Weights of a small sound classifier: held-out accuracy 73%.
Rows from block 3 of a small sound classifier, named by matrix and row number. Rows with one number belong to one neuron. Each number is 50 + 10 x the weight over its row's rms, rounded and kept within 0 to 99. All counts start at 0.
Before each neuron's rows are labels from the 100 clips, of 14976, where the neuron reaches its highest value: "strongest on" is what is common among them. Only what is clearly more common there than usual is listed. The data: single notes of musical instruments (NSynth).
# fc1: MLP up (model.blocks.3.mlp.fc1.weight, 1920x320), inputs 128-191
# fc2: MLP down (model.blocks.3.mlp.fc2.weight, 320x1920, transposed), outputs 128-191

strongest on: pitch class C#; octave 6; note: C#6
fc1.81:53 47 56 57 48 69 67 40 53 73 44 49 50 58 54 55 46 64 48 52 57 50 36 50 51 65 57 41 61 59 56 37 41 44 49 56 36 47 61 28 62 62 45 52 49 47 65 60 43 41 58 55 41 32 48 43 58 34 40 40 60 58 36 44
fc2.81:50 62 55 57 47 56 41 32 42 41 44 56 35 37 50 56 39 47 45 55 54 64 27 64 31 63 59 45 55 58 64 45 37 33 35 51 50 65 52 49 78 35 44 48 69 49 65 52 68 61 43 41 37 49 34 33 58 46 49 43 57 58 55 47

strongest on: octave 2; pitch class C#; note: C#2; instrument family: brass
fc1.282:49 48 40 51 50 50 50 48 69 58 65 60 57 54 47 37 47 45 47 34 43 40 70 52 41 43 61 56 41 31 42 37 58 54 69 47 52 51 55 45 36 54 53 60 42 56 31 47 67 49 29 44 58 65 54 47 46 50 68 39 52 53 59 45
fc2.282:52 44 51 53 56 50 50 54 40 33 53 49 54 46 59 38 42 24 34 67 52 67 64 65 51 44 57 56 65 57 46 33 34 62 32 65 56 65 72 70 64 51 41 40 45 70 61 45 67 59 53 31 41 41 61 57 43 60 39 61 64 34 47 53

strongest on: synthetic; pitch class G#; note: G#3; note: D7
fc1.37:43 43 67 61 40 50 45 44 42 37 60 49 52 38 42 64 71 55 53 53 53 48 53 52 52 45 39 42 52 57 59 46 27 46 47 35 44 50 38 39 42 42 46 38 49 41 65 48 54 31 45 50 43 43 59 46 57 50 53 54 55 41 50 40
fc2.37:60 57 43 40 53 39 38 52 46 47 26 62 49 46 59 43 46 35 46 71 54 56 52 49 34 46 74 51 60 48 38 44 46 65 34 48 47 48 68 65 73 55 46 38 62 63 47 52 62 58 46 37 54 35 58 45 47 49 49 60 66 56 71 44

strongest on: octave 5; pitch class A#; note: A#5
fc1.666:49 70 43 56 56 48 58 37 37 50 55 47 37 42 39 48 67 33 46 37 39 46 50 50 48 48 30 36 27 49 62 70 52 35 51 40 52 42 37 60 61 65 42 42 47 40 40 58 31 45 38 59 43 46 54 49 61 53 45 47 48 42 55 57
fc2.666:47 44 59 61 41 38 49 45 22 47 39 37 41 51 37 36 57 45 46 53 69 48 39 84 41 39 43 66 54 34 47 39 72 53 27 55 56 57 54 67 62 39 68 32 51 54 70 58 45 53 44 43 55 21 41 37 49 34 56 60 54 40 42 68

strongest on: pitch class C#; octave 3; note: C#3
fc1.600:45 54 37 65 34 50 47 40 50 52 51 45 42 51 47 37 61 58 55 45 55 30 58 46 51 46 48 50 42 52 59 51 54 51 42 59 42 28 45 55 48 47 63 58 62 28 39 42 46 36 36 58 51 53 53 56 47 40 75 40 47 47 48 47
fc2.600:38 37 52 54 28 51 59 38 51 33 52 43 40 48 51 48 51 41 56 55 53 54 39 52 54 51 41 57 28 64 52 51 42 51 37 68 60 55 49 59 62 40 61 47 64 42 54 60 56 44 59 51 41 23 56 38 35 48 69 41 51 42 37 54

strongest on: synthetic; octave 7; pitch class A#; note: A#7
fc1.599:60 46 51 49 33 68 56 46 57 65 62 50 58 59 44 70 32 38 44 45 48 47 49 40 59 51 41 52 35 45 47 51 53 43 50 55 55 58 62 38 56 38 54 60 47 46 50 49 46 41 63 38 46 48 62 58 66 47 63 40 44 57 42 52
fc2.599:58 54 72 43 61 49 57 22 46 38 58 55 46 55 47 63 35 41 40 65 54 40 53 68 50 66 50 39 36 53 58 62 49 50 50 67 50 56 52 47 63 24 45 60 37 44 46 53 36 51 53 34 41 66 35 35 34 67 52 56 54 52 50 46

strongest on: octave 5; pitch class A#; note: A#5
fc1.214:48 59 67 41 59 45 49 68 50 45 60 38 40 42 40 39 58 34 41 34 45 46 54 53 40 65 37 42 59 73 58 61 49 39 57 38 42 36 37 45 55 87 64 38 47 56 37 65 49 44 37 65 52 57 49 49 49 61 41 57 47 39 51 67
fc2.214:53 61 78 60 39 47 55 28 38 46 46 59 36 35 43 36 52 33 34 51 53 40 42 77 48 58 60 65 49 47 52 48 42 35 43 64 54 66 62 48 62 42 41 44 49 35 61 62 44 46 63 48 63 39 46 53 42 51 55 41 60 43 51 52

strongest on: synthetic; bass
fc1.476:40 58 66 54 47 45 48 66 48 47 57 45 59 58 38 47 55 56 69 29 43 57 73 43 40 41 40 59 54 50 61 71 61 52 39 28 56 46 56 32 42 58 62 60 54 51 49 36 59 32 48 31 67 38 54 43 53 51 45 51 51 58 65 51
fc2.476:50 65 41 51 54 54 49 48 41 52 40 54 43 69 45 50 43 65 39 65 54 53 51 39 68 36 47 39 53 46 32 55 62 46 52 69 43 37 60 42 61 56 63 60 58 61 56 48 40 64 51 40 49 35 57 49 55 51 41 63 37 58 45 41

strongest on: pitch class C#; octave 3; note: C#3
fc1.24:42 57 49 44 37 51 60 48 44 38 57 51 38 54 58 51 55 32 49 33 47 38 45 40 51 39 54 52 59 53 59 55 45 57 35 43 61 52 45 61 46 53 63 58 65 39 57 58 39 42 40 47 55 53 40 52 22 77 74 58 41 55 49 59
fc2.24:45 34 49 49 38 36 41 59 63 35 57 54 34 54 41 75 44 53 47 71 61 55 64 56 28 56 62 68 64 58 45 42 65 49 28 51 57 61 52 56 44 53 46 46 78 47 56 45 57 45 49 47 53 36 53 60 40 36 55 61 63 43 59 53

strongest on: pitch class C#; octave 3; note: C#3
fc1.273:48 50 32 56 42 53 69 53 44 45 66 49 42 52 48 39 66 62 61 40 52 52 59 35 45 36 49 44 59 57 59 43 47 52 38 44 51 59 36 68 52 56 52 55 67 63 47 51 51 42 46 65 49 44 48 47 43 67 65 41 55 55 49 65
fc2.273:51 51 43 44 43 47 37 32 58 35 52 39 37 50 43 57 51 40 42 52 40 50 46 55 42 53 40 68 60 71 66 38 42 54 23 47 61 68 67 45 59 54 60 48 66 50 65 53 62 56 61 49 68 41 60 39 44 45 50 44 51 44 67 44

strongest on: pitch class F#; octave 6; note: F#6; note: F#2
fc1.430:35 60 46 26 56 75 61 43 52 40 43 44 49 57 47 41 56 48 43 29 32 46 50 51 52 56 52 43 64 55 46 46 51 57 64 49 70 53 53 56 43 45 30 53 48 55 43 47 54 46 58 55 45 41 56 44 66 48 68 44 51 37 50 51
fc2.430:41 55 61 54 70 36 65 40 63 25 59 41 43 40 38 51 69 51 40 52 40 57 40 57 52 53 69 64 55 50 35 54 53 56 44 53 58 59 71 49 57 62 53 32 77 58 48 50 51 59 47 49 58 40 52 47 45 55 50 51 42 53 49 38

strongest on: octave 1; brass
fc1.93:42 51 53 58 56 45 33 48 58 54 51 43 70 50 35 48 54 39 42 55 45 48 52 38 46 31 42 41 35 37 46 47 35 52 53 55 59 49 48 47 51 53 53 54 46 41 37 43 60 56 46 62 32 47 59 37 42 42 84 52 53 43 48 37
fc2.93:56 44 43 60 44 34 50 57 51 30 46 67 53 49 55 33 59 32 48 64 61 59 59 68 35 52 48 53 57 51 48 47 34 59 37 51 57 54 50 49 54 51 34 45 59 56 44 56 75 44 56 26 40 33 52 32 45 42 58 58 69 42 46 38

strongest on: octave 2; electronic; pitch class G; note: G2
fc1.495:61 57 47 28 60 51 44 57 35 48 58 51 59 56 46 44 50 38 64 30 62 37 44 63 53 20 54 43 48 55 45 51 37 73 65 34 58 49 46 37 44 55 49 46 41 61 37 51 31 52 63 61 40 45 61 30 65 49 58 42 53 55 53 59
fc2.495:57 35 62 53 45 44 25 42 46 37 36 28 67 46 58 47 54 37 46 37 60 56 39 68 48 43 63 60 47 60 44 51 47 50 29 42 57 64 48 67 61 41 45 49 69 55 65 55 65 63 38 46 35 31 54 45 42 46 48 57 55 45 48 38

strongest on: octave 1
fc1.301:60 44 50 41 37 69 42 58 47 46 64 61 63 45 45 61 60 53 49 48 58 45 63 47 47 58 54 43 62 55 44 36 53 52 51 36 46 34 43 44 45 51 56 49 36 46 25 27 41 35 48 42 53 58 60 44 56 49 48 38 40 48 56 74
fc2.301:40 50 46 49 45 42 31 51 48 39 48 51 47 48 38 55 38 48 42 52 52 65 62 48 29 44 61 64 36 44 35 52 54 57 34 50 61 58 65 67 66 44 43 48 56 64 44 42 61 51 53 39 54 46 54 55 43 46 57 55 77 37 36 43

strongest on: pitch class C#; octave 5; note: C#5
fc1.232:42 64 52 66 40 60 66 43 58 57 55 32 40 51 46 50 57 55 41 45 46 45 61 47 45 55 50 51 56 61 45 47 24 67 49 52 53 54 55 41 18 69 64 50 58 28 51 25 56 34 47 50 52 55 54 52 48 45 59 47 21 43 34 46
fc2.232:50 45 61 54 52 53 36 43 50 45 36 52 48 46 37 36 52 49 63 71 52 57 54 72 50 60 47 47 45 36 35 45 49 64 44 58 54 40 54 43 62 56 39 30 62 42 56 63 60 53 43 33 43 29 56 30 50 47 41 57 62 37 36 37

strongest on: octave 1; pitch class A; mallet
fc1.707:65 55 53 41 57 45 48 56 49 51 60 60 56 46 29 60 58 38 61 36 56 47 56 52 52 54 45 44 49 50 51 28 43 58 58 29 56 54 44 42 49 58 51 45 46 47 44 42 41 59 57 54 28 37 56 41 62 54 65 56 50 42 53 38
fc2.707:42 51 74 64 43 38 52 55 38 47 37 63 53 37 44 46 57 42 49 52 50 47 47 65 36 61 59 51 37 60 45 57 27 36 52 51 55 77 41 68 50 58 46 40 56 47 57 32 47 47 42 56 42 45 57 39 50 47 49 55 63 51 57 60

strongest on: synthetic
fc1.607:52 37 56 43 71 40 29 53 42 49 46 37 66 60 53 51 62 57 55 45 56 47 43 67 71 46 33 66 52 60 34 60 47 51 54 48 59 59 46 39 49 76 66 49 50 44 27 44 28 45 54 65 37 52 54 83 37 56 40 48 32 60 72 45
fc2.607:50 54 46 34 36 51 37 58 55 33 56 43 60 69 43 62 54 51 51 65 66 40 51 55 58 58 72 59 63 37 57 62 35 60 42 55 70 42 53 43 51 55 50 45 62 45 56 37 50 41 59 42 39 56 65 50 61 54 58 49 55 58 43 52

strongest on: octave 1; pitch class A#; note: A#1; pitch class: B
fc1.259:45 54 51 46 49 57 54 51 51 49 67 64 49 39 45 62 39 60 64 33 64 54 57 27 58 39 46 48 45 45 43 24 57 72 58 53 55 38 46 47 45 61 71 63 52 34 49 47 47 47 48 61 38 59 57 51 61 45 50 54 50 53 41 35
fc2.259:42 51 58 29 51 23 39 57 53 30 49 65 61 58 50 42 36 50 53 42 48 64 50 47 50 55 65 46 54 28 52 58 44 51 33 49 60 50 59 64 46 59 39 49 60 45 34 55 53 52 28 60 40 43 46 67 48 61 46 41 79 39 57 49

strongest on: octave 1
fc1.619:49 45 47 51 54 51 44 49 47 31 66 57 57 32 68 60 60 53 56 37 29 46 45 52 56 45 58 38 49 73 55 49 44 61 49 55 66 60 55 41 61 47 56 36 41 51 53 47 72 63 44 38 50 67 79 49 47 46 43 50 29 30 55 35
fc2.619:51 39 48 55 46 43 45 44 29 29 44 42 49 60 36 38 46 38 49 45 50 50 53 64 50 60 63 71 63 54 61 50 56 61 39 25 64 50 71 49 60 49 51 42 44 58 59 47 72 55 50 38 30 46 55 41 38 39 65 54 66 52 47 48

strongest on: octave 1
fc1.540:55 52 29 39 45 48 67 48 54 38 48 49 56 60 39 46 54 54 41 39 50 60 42 49 43 55 49 34 52 42 55 53 45 48 62 49 42 41 71 26 59 46 36 48 43 52 49 32 54 64 50 49 41 39 52 44 73 39 40 52 42 33 58 46
fc2.540:38 37 48 56 43 58 43 43 65 40 41 51 35 52 52 61 39 44 47 67 54 52 48 72 30 51 53 70 52 49 45 50 39 31 32 52 46 61 60 55 57 57 46 45 53 63 63 59 51 54 63 31 63 27 46 43 52 41 59 44 58 41 41 51

strongest on: synthetic; bass; octave 2; octave 1
fc1.689:33 57 59 36 44 51 53 66 46 44 45 45 54 58 40 51 63 42 51 47 38 45 66 49 43 46 54 58 65 50 48 65 56 66 57 25 65 36 58 45 51 64 75 49 48 40 47 48 41 50 46 32 43 47 59 37 54 61 56 46 51 61 40 44
fc2.689:54 62 47 51 46 36 48 50 50 54 45 57 58 48 57 55 52 33 40 58 53 53 41 38 48 21 58 27 46 44 55 41 34 50 35 44 57 50 45 44 62 63 75 53 57 41 47 53 44 48 50 62 33 78 48 49 62 64 59 61 53 39 56 47

strongest on: octave 5; pitch class C#; note: C#5
fc1.309:43 55 61 71 42 60 64 47 64 51 50 66 50 43 58 45 48 41 29 49 36 39 43 41 53 36 65 47 61 59 36 57 42 55 59 57 57 52 58 34 41 40 48 37 47 42 63 38 39 41 50 51 69 62 54 46 70 51 50 54 41 41 33 38
fc2.309:52 37 69 35 63 58 43 24 40 52 42 49 41 55 50 57 48 54 38 57 44 67 50 71 49 56 39 41 54 52 52 58 42 56 49 47 51 60 62 45 56 52 44 46 55 47 61 65 49 58 56 42 36 44 59 51 45 46 48 45 59 27 53 48