python train.py --arch="transformer" --model="sound classifier" --dataset="single notes of musical instruments (NSynth)" --train_examples=184686 --time_shift_ms=50 --n_mels=64 --hop_length=160 --input="mfcc" --spec_augment=false --win_length=512 --targets=["source", "note"] --num_classes=[3, 94] --norm="layernorm" --norm_position="pre" --activation="relu" --mlp_ratio=6 --head_dim=48 --fused_qkv=false --bias="none" --qk_norm=false --parallel_block=false --inner_norm=false --drop_path=0.05 --subsampling=2 --layers=12 --width=320 --positions="relative_bias" --pooling="attention" --label_smoothing=0.2 --loss="binary_cross_entropy" --head_dropout=0.2 --init="xavier_uniform" --residual_init="none" --optimizer="soap" --beta2=0.999 --lr=0.003 --beta1=0.9 --shampoo_beta=0.999 --eps=1e-08 --precondition_frequency=25 --max_precond_dim=1024 --one_sided=false --adamw_lr_other_params=0.0018 --steps=2800 --batch_size=64 --epochs=1.0 --lr_schedule="wsd" --decay_fraction=0.2 --final_lr_fraction=0.01 --warmup_steps=140 --weight_decay=0.1 --adamw_weight_decay_other_params=0.01
Rows from block 2 of a small sound classifier, named by matrix and row number. Rows with one number belong to one neuron. Each number is 500 + 50 x the weight over its row's rms, rounded and kept within 0 to 999. All counts start at 0. Numbers have three digits each.
Before each neuron's rows are labels from the 100 clips, of 14976, where the neuron reaches its highest value: "strongest on" is what is common among them; "loudest band" is the band of the loudest frequency at the time of the peak. Only what is clearly more common there than usual is listed. The data: single notes of musical instruments (NSynth). In brackets: how many of the 100.
# fc1: MLP up (model.blocks.2.mlp.fc1.weight, 1920x320), inputs 0-159
# fc2: MLP down (model.blocks.2.mlp.fc2.weight, 320x1920, transposed), outputs 0-159

strongest on: octave 5 (95); pitch class A (76); note: A5 (73)
loudest band: 500 to 1000 Hz (96)
fc1.380:498522523465467565501502531484536560529515534432575420546477549539568500536551469468453470537503512543578490403488464539498563505542498582497434570540529548521431523546377451542443507420559460513529464578581598502465505446542465625455610470510541541457526505522473538484501551514514584461495545515522514548594616404501418408488499465535504424467520440513486549597535461548482430475394575567418507560514542561434528549553507457434477521501506452453366639578465504526568535432495496
fc2.380:418456526517450490500521428441508445422447547449549498496483540504558393429591570466587576501438449453374526573472513582458377448439476536531434538512464514512539529560543548430610458502522504533456468463527526495579559503504457492398424506521566451477504521550535533461518538424485575526499456539511457491430457492465529525483471575581488537429473583461490542590665463511512516453501476504585544446432555460430564479515555522556485554451461522577515524550507477507428452511520487

strongest on: octave 5 (97); pitch class F (95); note: F5 (93)
loudest band: 500 to 1000 Hz (70)
fc1.318:519443579550493471534480488454570534396453513482531483550434527539578456480574579545504540541519506528561531479495459571416475507465448514453457514519553517482484536399358459399502419556527486501401528586512470477424491470558526549521487473494439535434486563450463474580488479531597513480531509492519488513537501542534502491543531456558507510432417553521546455458528488546410425534511533579443532526508552463438476490337553450448453597441456502529520559553508463414451452492547527
fc2.318:391444553427471500590551473500453440480413510430579498523518501494506478538552545477508587569514606594413552528449486516489421481476517516523496556528500484493406527455538544369523474470602528481448468498476595476482466476486456588469453509559491525436476610443437522555455476444540499502505595502416505476474443560543611529447531463495550586525484509457561424484524517522554474408475462513578497502461500373481471471498463507426411526466517511557579469582504499480535437427480437

strongest on: pitch class G# (99); octave 4 (94); note: G#4 (93)
loudest band: 250 to 500 Hz (63)
fc1.293:544555495567483504455423422380534426543553497507491548502427529483495463495470558530494428563526523353537586459554436551580623489546508482486428526529601508469534461483522486484478579431525477554489491436496517487454476560510472532477545428459551499543502419528460482515453398504439512475491514558418432506469473508463561503474456497499511451470532436451564566509446555460498551524489590443449453536575477503516614483556437518444491485467471533525495538533455468542518489487535599
fc2.293:462558531516553523561509503485541423515471480452562480550546469558492431542590529472558465483464555514484528579512425516532457449585606524564483581483508514473527568552511576585561506517519502497606498437473580457486494582466404588470529473529476500518502402498488481531557409494482500565470631403426551546361601565526577551477485567526515389479489510454520536494453498496578579446440464446509517401521474500434514434555452540397431393478441498530458497536442455552569574534468503

strongest on: octave 4 (99); pitch class A# (95); note: A#4 (95)
loudest band: 250 to 500 Hz (88)
fc1.100:458500473576408559557511522470477591522522526507432496434481471506535470538483507561628507600479443500527567580447565494495405522520395524556432548465498466497501530492503528404526482570572571448498457431559506550523523484539461461489514430502497511506532516525600501436497537448551612448518543442527539463603557541451533492539440628540524455530445423388554558471524476513493420457563473538477482512464544453445451579458503489496512535557568482569544486449502456512400522530462473
fc2.100:487488518534485592510478544477490450519475393437470477554566479453487499484548551536494499463616520505560480571543500528550484500482516572580414429471532447519464499636479518529510492571466559376427444464552449465500553386571516514516465417563519478462544456497567444490450543534484543504540439460560540583539537470461489553466601505477525561481540526495493504499476535538434464464391542513603438538479407464470466530429493468428563389446510572544604468550445510589530549517442484

strongest on: pitch class D# (98); octave 5 (64); note: D#5 (64); note: D#4 (30)
loudest band: 500 to 1000 Hz (57)
fc1.160:572589463505466511478508446526620506492568574445469548495456463504471585404456451419551521477545542553468412407474427482488564539466474533481541502523487499564576460502496435490524505450538582493429551467606557477531394435393534457466498529424450486562380540548504465546427442581593500509437501510543494576514511558527498477446472479477450414592498432462512640516429478507470452550457503552496595494510522472451554436546459465494478540448465410464438600464499423427482469478437522
fc2.160:380480548468594502522554474436479393537447554481458505538534523423362542561525484473572499591529492516481530488480512516462526501455503571478437464492533591437583541437505478405536556524528526440455496502531498434510543441486442456550448478487394510494425464407559474518469499545493510515409531415528467451474462529546484539475596565493559419444521505411552499618504547503487556510544518581599488450467499453479554547521439484472533422537477474509533438501463548514512496470474465

strongest on: pitch class G# (100); octave 6 (93); note: G#6 (93)
loudest band: 1000 to 2000 Hz (58)
fc1.734:583425510525528522536442516464519471607590538521491511515444494386496459431480398488497423469555507487571550536581417461550461484463488487492432451557496479529469522460568516472460554559563522455543431488545467488573560509522450487530510463499457479526534475513425488554453511551512539564513534405453480462450563481491570499474517517439494488510513529600522518497566384520632491544503451503493439512564533517457577528464547467441570567480484487406550490628446530541479515609494507
fc2.734:468529541432576405511587523434430516583402503466563470481569499450488539424471545408559440445556498480509513520588425454462422513503570507534490493548555466487531527460468546540532470505499529474561509476491522458525536512508585556492440422478499473535640448537504595469505537552491567473500540457478477603515535524521588499464468481432460465507551586547572507483513486481536482400430399406517436545494552471495492433532497415465563445485500442493505480511397581432477457576440433

strongest on: octave 5 (89); pitch class G (82); note: G5 (74)
loudest band: 500 to 1000 Hz (80)
fc1.216:571473528536504453455506454578495443427510526424487586514463471472457495557596515506556498549513590486616551533483486507538454461434523553494490484432611472494489562413492518525548518564494448509443501372482458440442420520488448517443550456554529432516551517464527522583519472476471521495527447525553507493515461453483414496407482535510608513422520430482553550483533509439557547523523477499450569476513475468507525515497545537497548520545508543486518507562511542447533371431528539
fc2.216:478451481483540467422494532470500526431482464485520450515538504547480462562486566495629633558526454515556540529483497423427512448495601527463456464460521471486502494525453554442477519489433518490553568425532465561531471596543500466562443406547458490447506525464435480488502462525526503589507550456505540520537451577528488499460444488543551547516441571400570509449435543486461569420416514482467474565503501534495514412528587480483519520493454487485553555555408478528587537531466519

strongest on: pitch class G# (98); octave 4 (86); note: G#4 (85)
loudest band: 250 to 500 Hz (61)
fc1.140:473453499552517510481464474463495559563556530554454530474489492495490502548495557529529444493492579423558448530579441598586580535587537427515406545453509510576479419476549508474545536467441450606517488424462500522489466570393475567492405474495542449523543445587438428485515493488445515519397532447511403516528511494581460535529532560540502502498491459552603591495492478498641488498423556500436438488554480562541618527461549571383479485472491553477525485557473466502592476513498491
fc2.140:451532507491560439480523457390434454569434454506586418535564426517535532549576500465555453450558544494475481467512437478581482425562498512572426466430534569479510467438568533483487543473447518451640438476550599463502445504476530573445534467467485456464510418576439495495571481522516558454458536408396502495409525590553604604500493556545577453495487484434586518518393483557616492510471438436523476466485499415527534372474516553470515433526413447575560486544523472553627527529458498

strongest on: pitch class D# (55); octave 5 (55); note: D#5 (52); note: A#2 (41)
loudest band: 500 to 1000 Hz (48)
fc1.3:592521488449517498516498437610492456449633524438489510405431530560393467522481495448524546502481491501490531555543512469519555551578543464537580439504474497522464529458549525601519513505491486472462524404452568558439493470544535512386477494505437586580547516541501596553528520525565437573433498535498606493458407497477446511510509521509466589466388535487513498470498506440464527520609438474487550411517491487411518498525443479426409488487467477573509535492502549427476496397490582
fc2.3:471535463497550565473435516482454475557527563461518551520535574413514453523546426439554520517573458517499510461563440511479472416445510535510437597497514557422504478496574491452562505474499450544507569485544610458550499404506501519500376409493523529552508533513479508486565545544536587500428459482522416425555540477507519461433509590490553457529455576472475485465560454510596429501532482406460493538453574515488419533453541468575496494464533535424586575482568440513484600521554519

strongest on: pitch class G# (98); octave 7 (95); note: G#7 (94)
loudest band: 2000 to 4000 Hz (87)
fc1.565:532487525546474621540407561501439575560527517520569509519480503404552432469547516518487390419520503482597491488598440498476482516533502483529496494512500503522524538405554492451479518524607583418541557451506516452464487520555507461426565448421522490499485427502483559542507519490523551499535575517563401523496585411502558481464439473405477434610458505496484536497504472586512472547536502430466453457510577497425510608485581449410495655578456495502472498471430488507462498455531443
fc2.565:383427467536556566451621514526464479566476467464527476524451540587487461473475566409535502465515514539449457452494423442492335529500448512459504497506472519459548477485575476472506435513581620483456569488464550472527584469534549496496519413552565514477536503544510556479483482399511549561475511449500485580537450626501554426525551501384533521480523529480488570516463471460459524390475475446550519495489630507481585450471508507490576411474552441496563484538463549514546532484543427

strongest on: octave 4 (82); pitch class D# (81); note: D#4 (81); source: acoustic (62)
loudest band: 250 to 500 Hz (54)
fc1.109:531498540512548540512428549533514503514497467547517497516522447534418421498464603567547591600515481478551446511434568516380549573470487531473519453434516472549596452486448511485528496521574485513417525583482485386554535542529489470500433438528448561429472513460521504475403506635560509495541508558471479520619494536552486443549524482522456498505590467515483472436419359555519560509575481626519410582515560458435453472525516515455490546556449504452428537453583519362486539416511480
fc2.109:468490581474525509533546554459586441516498548433557454540509435496448506485541522452532509551568587513429591513456411472420455487556471531507491571487480611534448403452594576472555509549467463493453576565469499483544449521449533460554428486555498568503451500482491602556525520458563577508522594449458475461531497513434496444499552578595555442431504485461503451508498561635554485429463450458554491590510586459477423408516468547432478462522516454567582507500494497609519531434422465

strongest on: octave 4 (97); pitch class D# (85); note: D#4 (85)
loudest band: 250 to 500 Hz (78)
fc1.422:580541494515464526548505498409608564454540519516448476553464621549559462489475535404426473529482494425510475425531551573532539458579484513501509478476568547562475495419434445471469474501499542497406445580533483448593431464502521454514490423599495552504481482582524538435495497563570506468407439482608492454621472523455480566513424469502517451410502409521488512535527433588429516561443501598530525581460570499439526453517478516487438413501402484470441526531404424536393532477495437
fc2.422:482556609571447561527520522502538468475478535429559445488493549477499482492559565513544534558488520492465591581451484517550501461439493512496487463536499554465567525540495580450551579528595496544493518400547485524460492493477549508507416507563506478488436477600539444507520433472498558559389481512487515430526489487458513573489557602520531502427531476520471483599522572512543569470509491467499439416433524557391544447514575549365543405511433477527509537591438480479487511491525463

strongest on: pitch class D# (94); octave 4 (85); note: D#4 (85)
loudest band: 250 to 500 Hz (56); 500 to 1000 Hz (30)
fc1.13:644573527583449565428474528512538488472605487526511534526523577470512572465454410501485551487530418549509442427518559513567574510465515448403407564522510562552594553453450440440520421553510469467513570489556578468538566495494502440575423473489491530493532538572504475486504514602499522577358526483505588433624488460438420545557453515487481497535454405534554556473489458596472444508543456509494451456443525464514465524517596461475437482463528503524464567433542532463510486561402565
fc2.13:502436558518518468539525588450523453502473475399495486556521453475379427506604491420567597569502518546456454498426436543463506466485531514436488574525575578501558505593503518468604544476552498539454494441566567505493522478430490437585438396473474536543500514550564562553503563523516480533451524375530500482527478523486438544467522541507458488434511459449596580515464547561515513520532477487488487483384505457498589508484476468420552489492505506587503504495474460553536496469506520

strongest on: octave 4 (99); pitch class G# (91); note: G#4 (90); source: acoustic (69)
loudest band: 250 to 500 Hz (92)
fc1.737:526465474578524570489455556404488588505489530568387478411414541469486506525425453507468421543501628544536507421534509543497530530564592429481397558474539522551479485483562431489534571555470444518520498468565471531562523577439514437435457562510528473482493425531477440495486521537449478490449516451436410475507538462553454576518448455534471455520448531576598525517435518487509529483477542519484423470589419538516521603514527494475457466575551554540410506533539456469459506528431482
fc2.737:524498485451514520488511483473506429487375496489510489487576528569561538492541419470574512505512597509454554432453457520494442473511562512535399555423568558456500550513563519556533595399469398462479426555535593523488438493491459530427525473507578467531478444519462435538503491532453498490398551418429440517391396560548555600393416488526504405472498555461588433534564567529542521513497478509541549420484402494566461512575459469514392501537450494594495522614574482555520474597464434

strongest on: octave 5 (97); pitch class D# (90); note: D#5 (90); source: acoustic (63)
loudest band: 500 to 1000 Hz (81)
fc1.696:590541413479419555369577425577473569450443434512522525531445382579483449494537487519581517511425378502501600565620524550476386476406459549476522537472573479480424557561550462451510437559527509519463479536467558468503446483476522497479451548475446580598541563504512482496492509492549489452493518521541533552529471604532536495559540514614528544443465500525501472452583590476515495504563477487515469548555522455540462481528446401504435499499467557518458465439474533418565399459514530
fc2.696:467470474558579384402555496469570384527435456438544426469461488465468472503554453466516480554537521540473472488467468427478613516444475479451499523490446507476561509519511521502549530446423511622555506583477411554541503579463475492480354539433439423563484495522515551422597457600571516497525531464494456453441430523478550448363498465431465483472458557475430423525518501575417415379371489480537511428474478482484513452667482500496454517579511573535601549488597453528514598523471541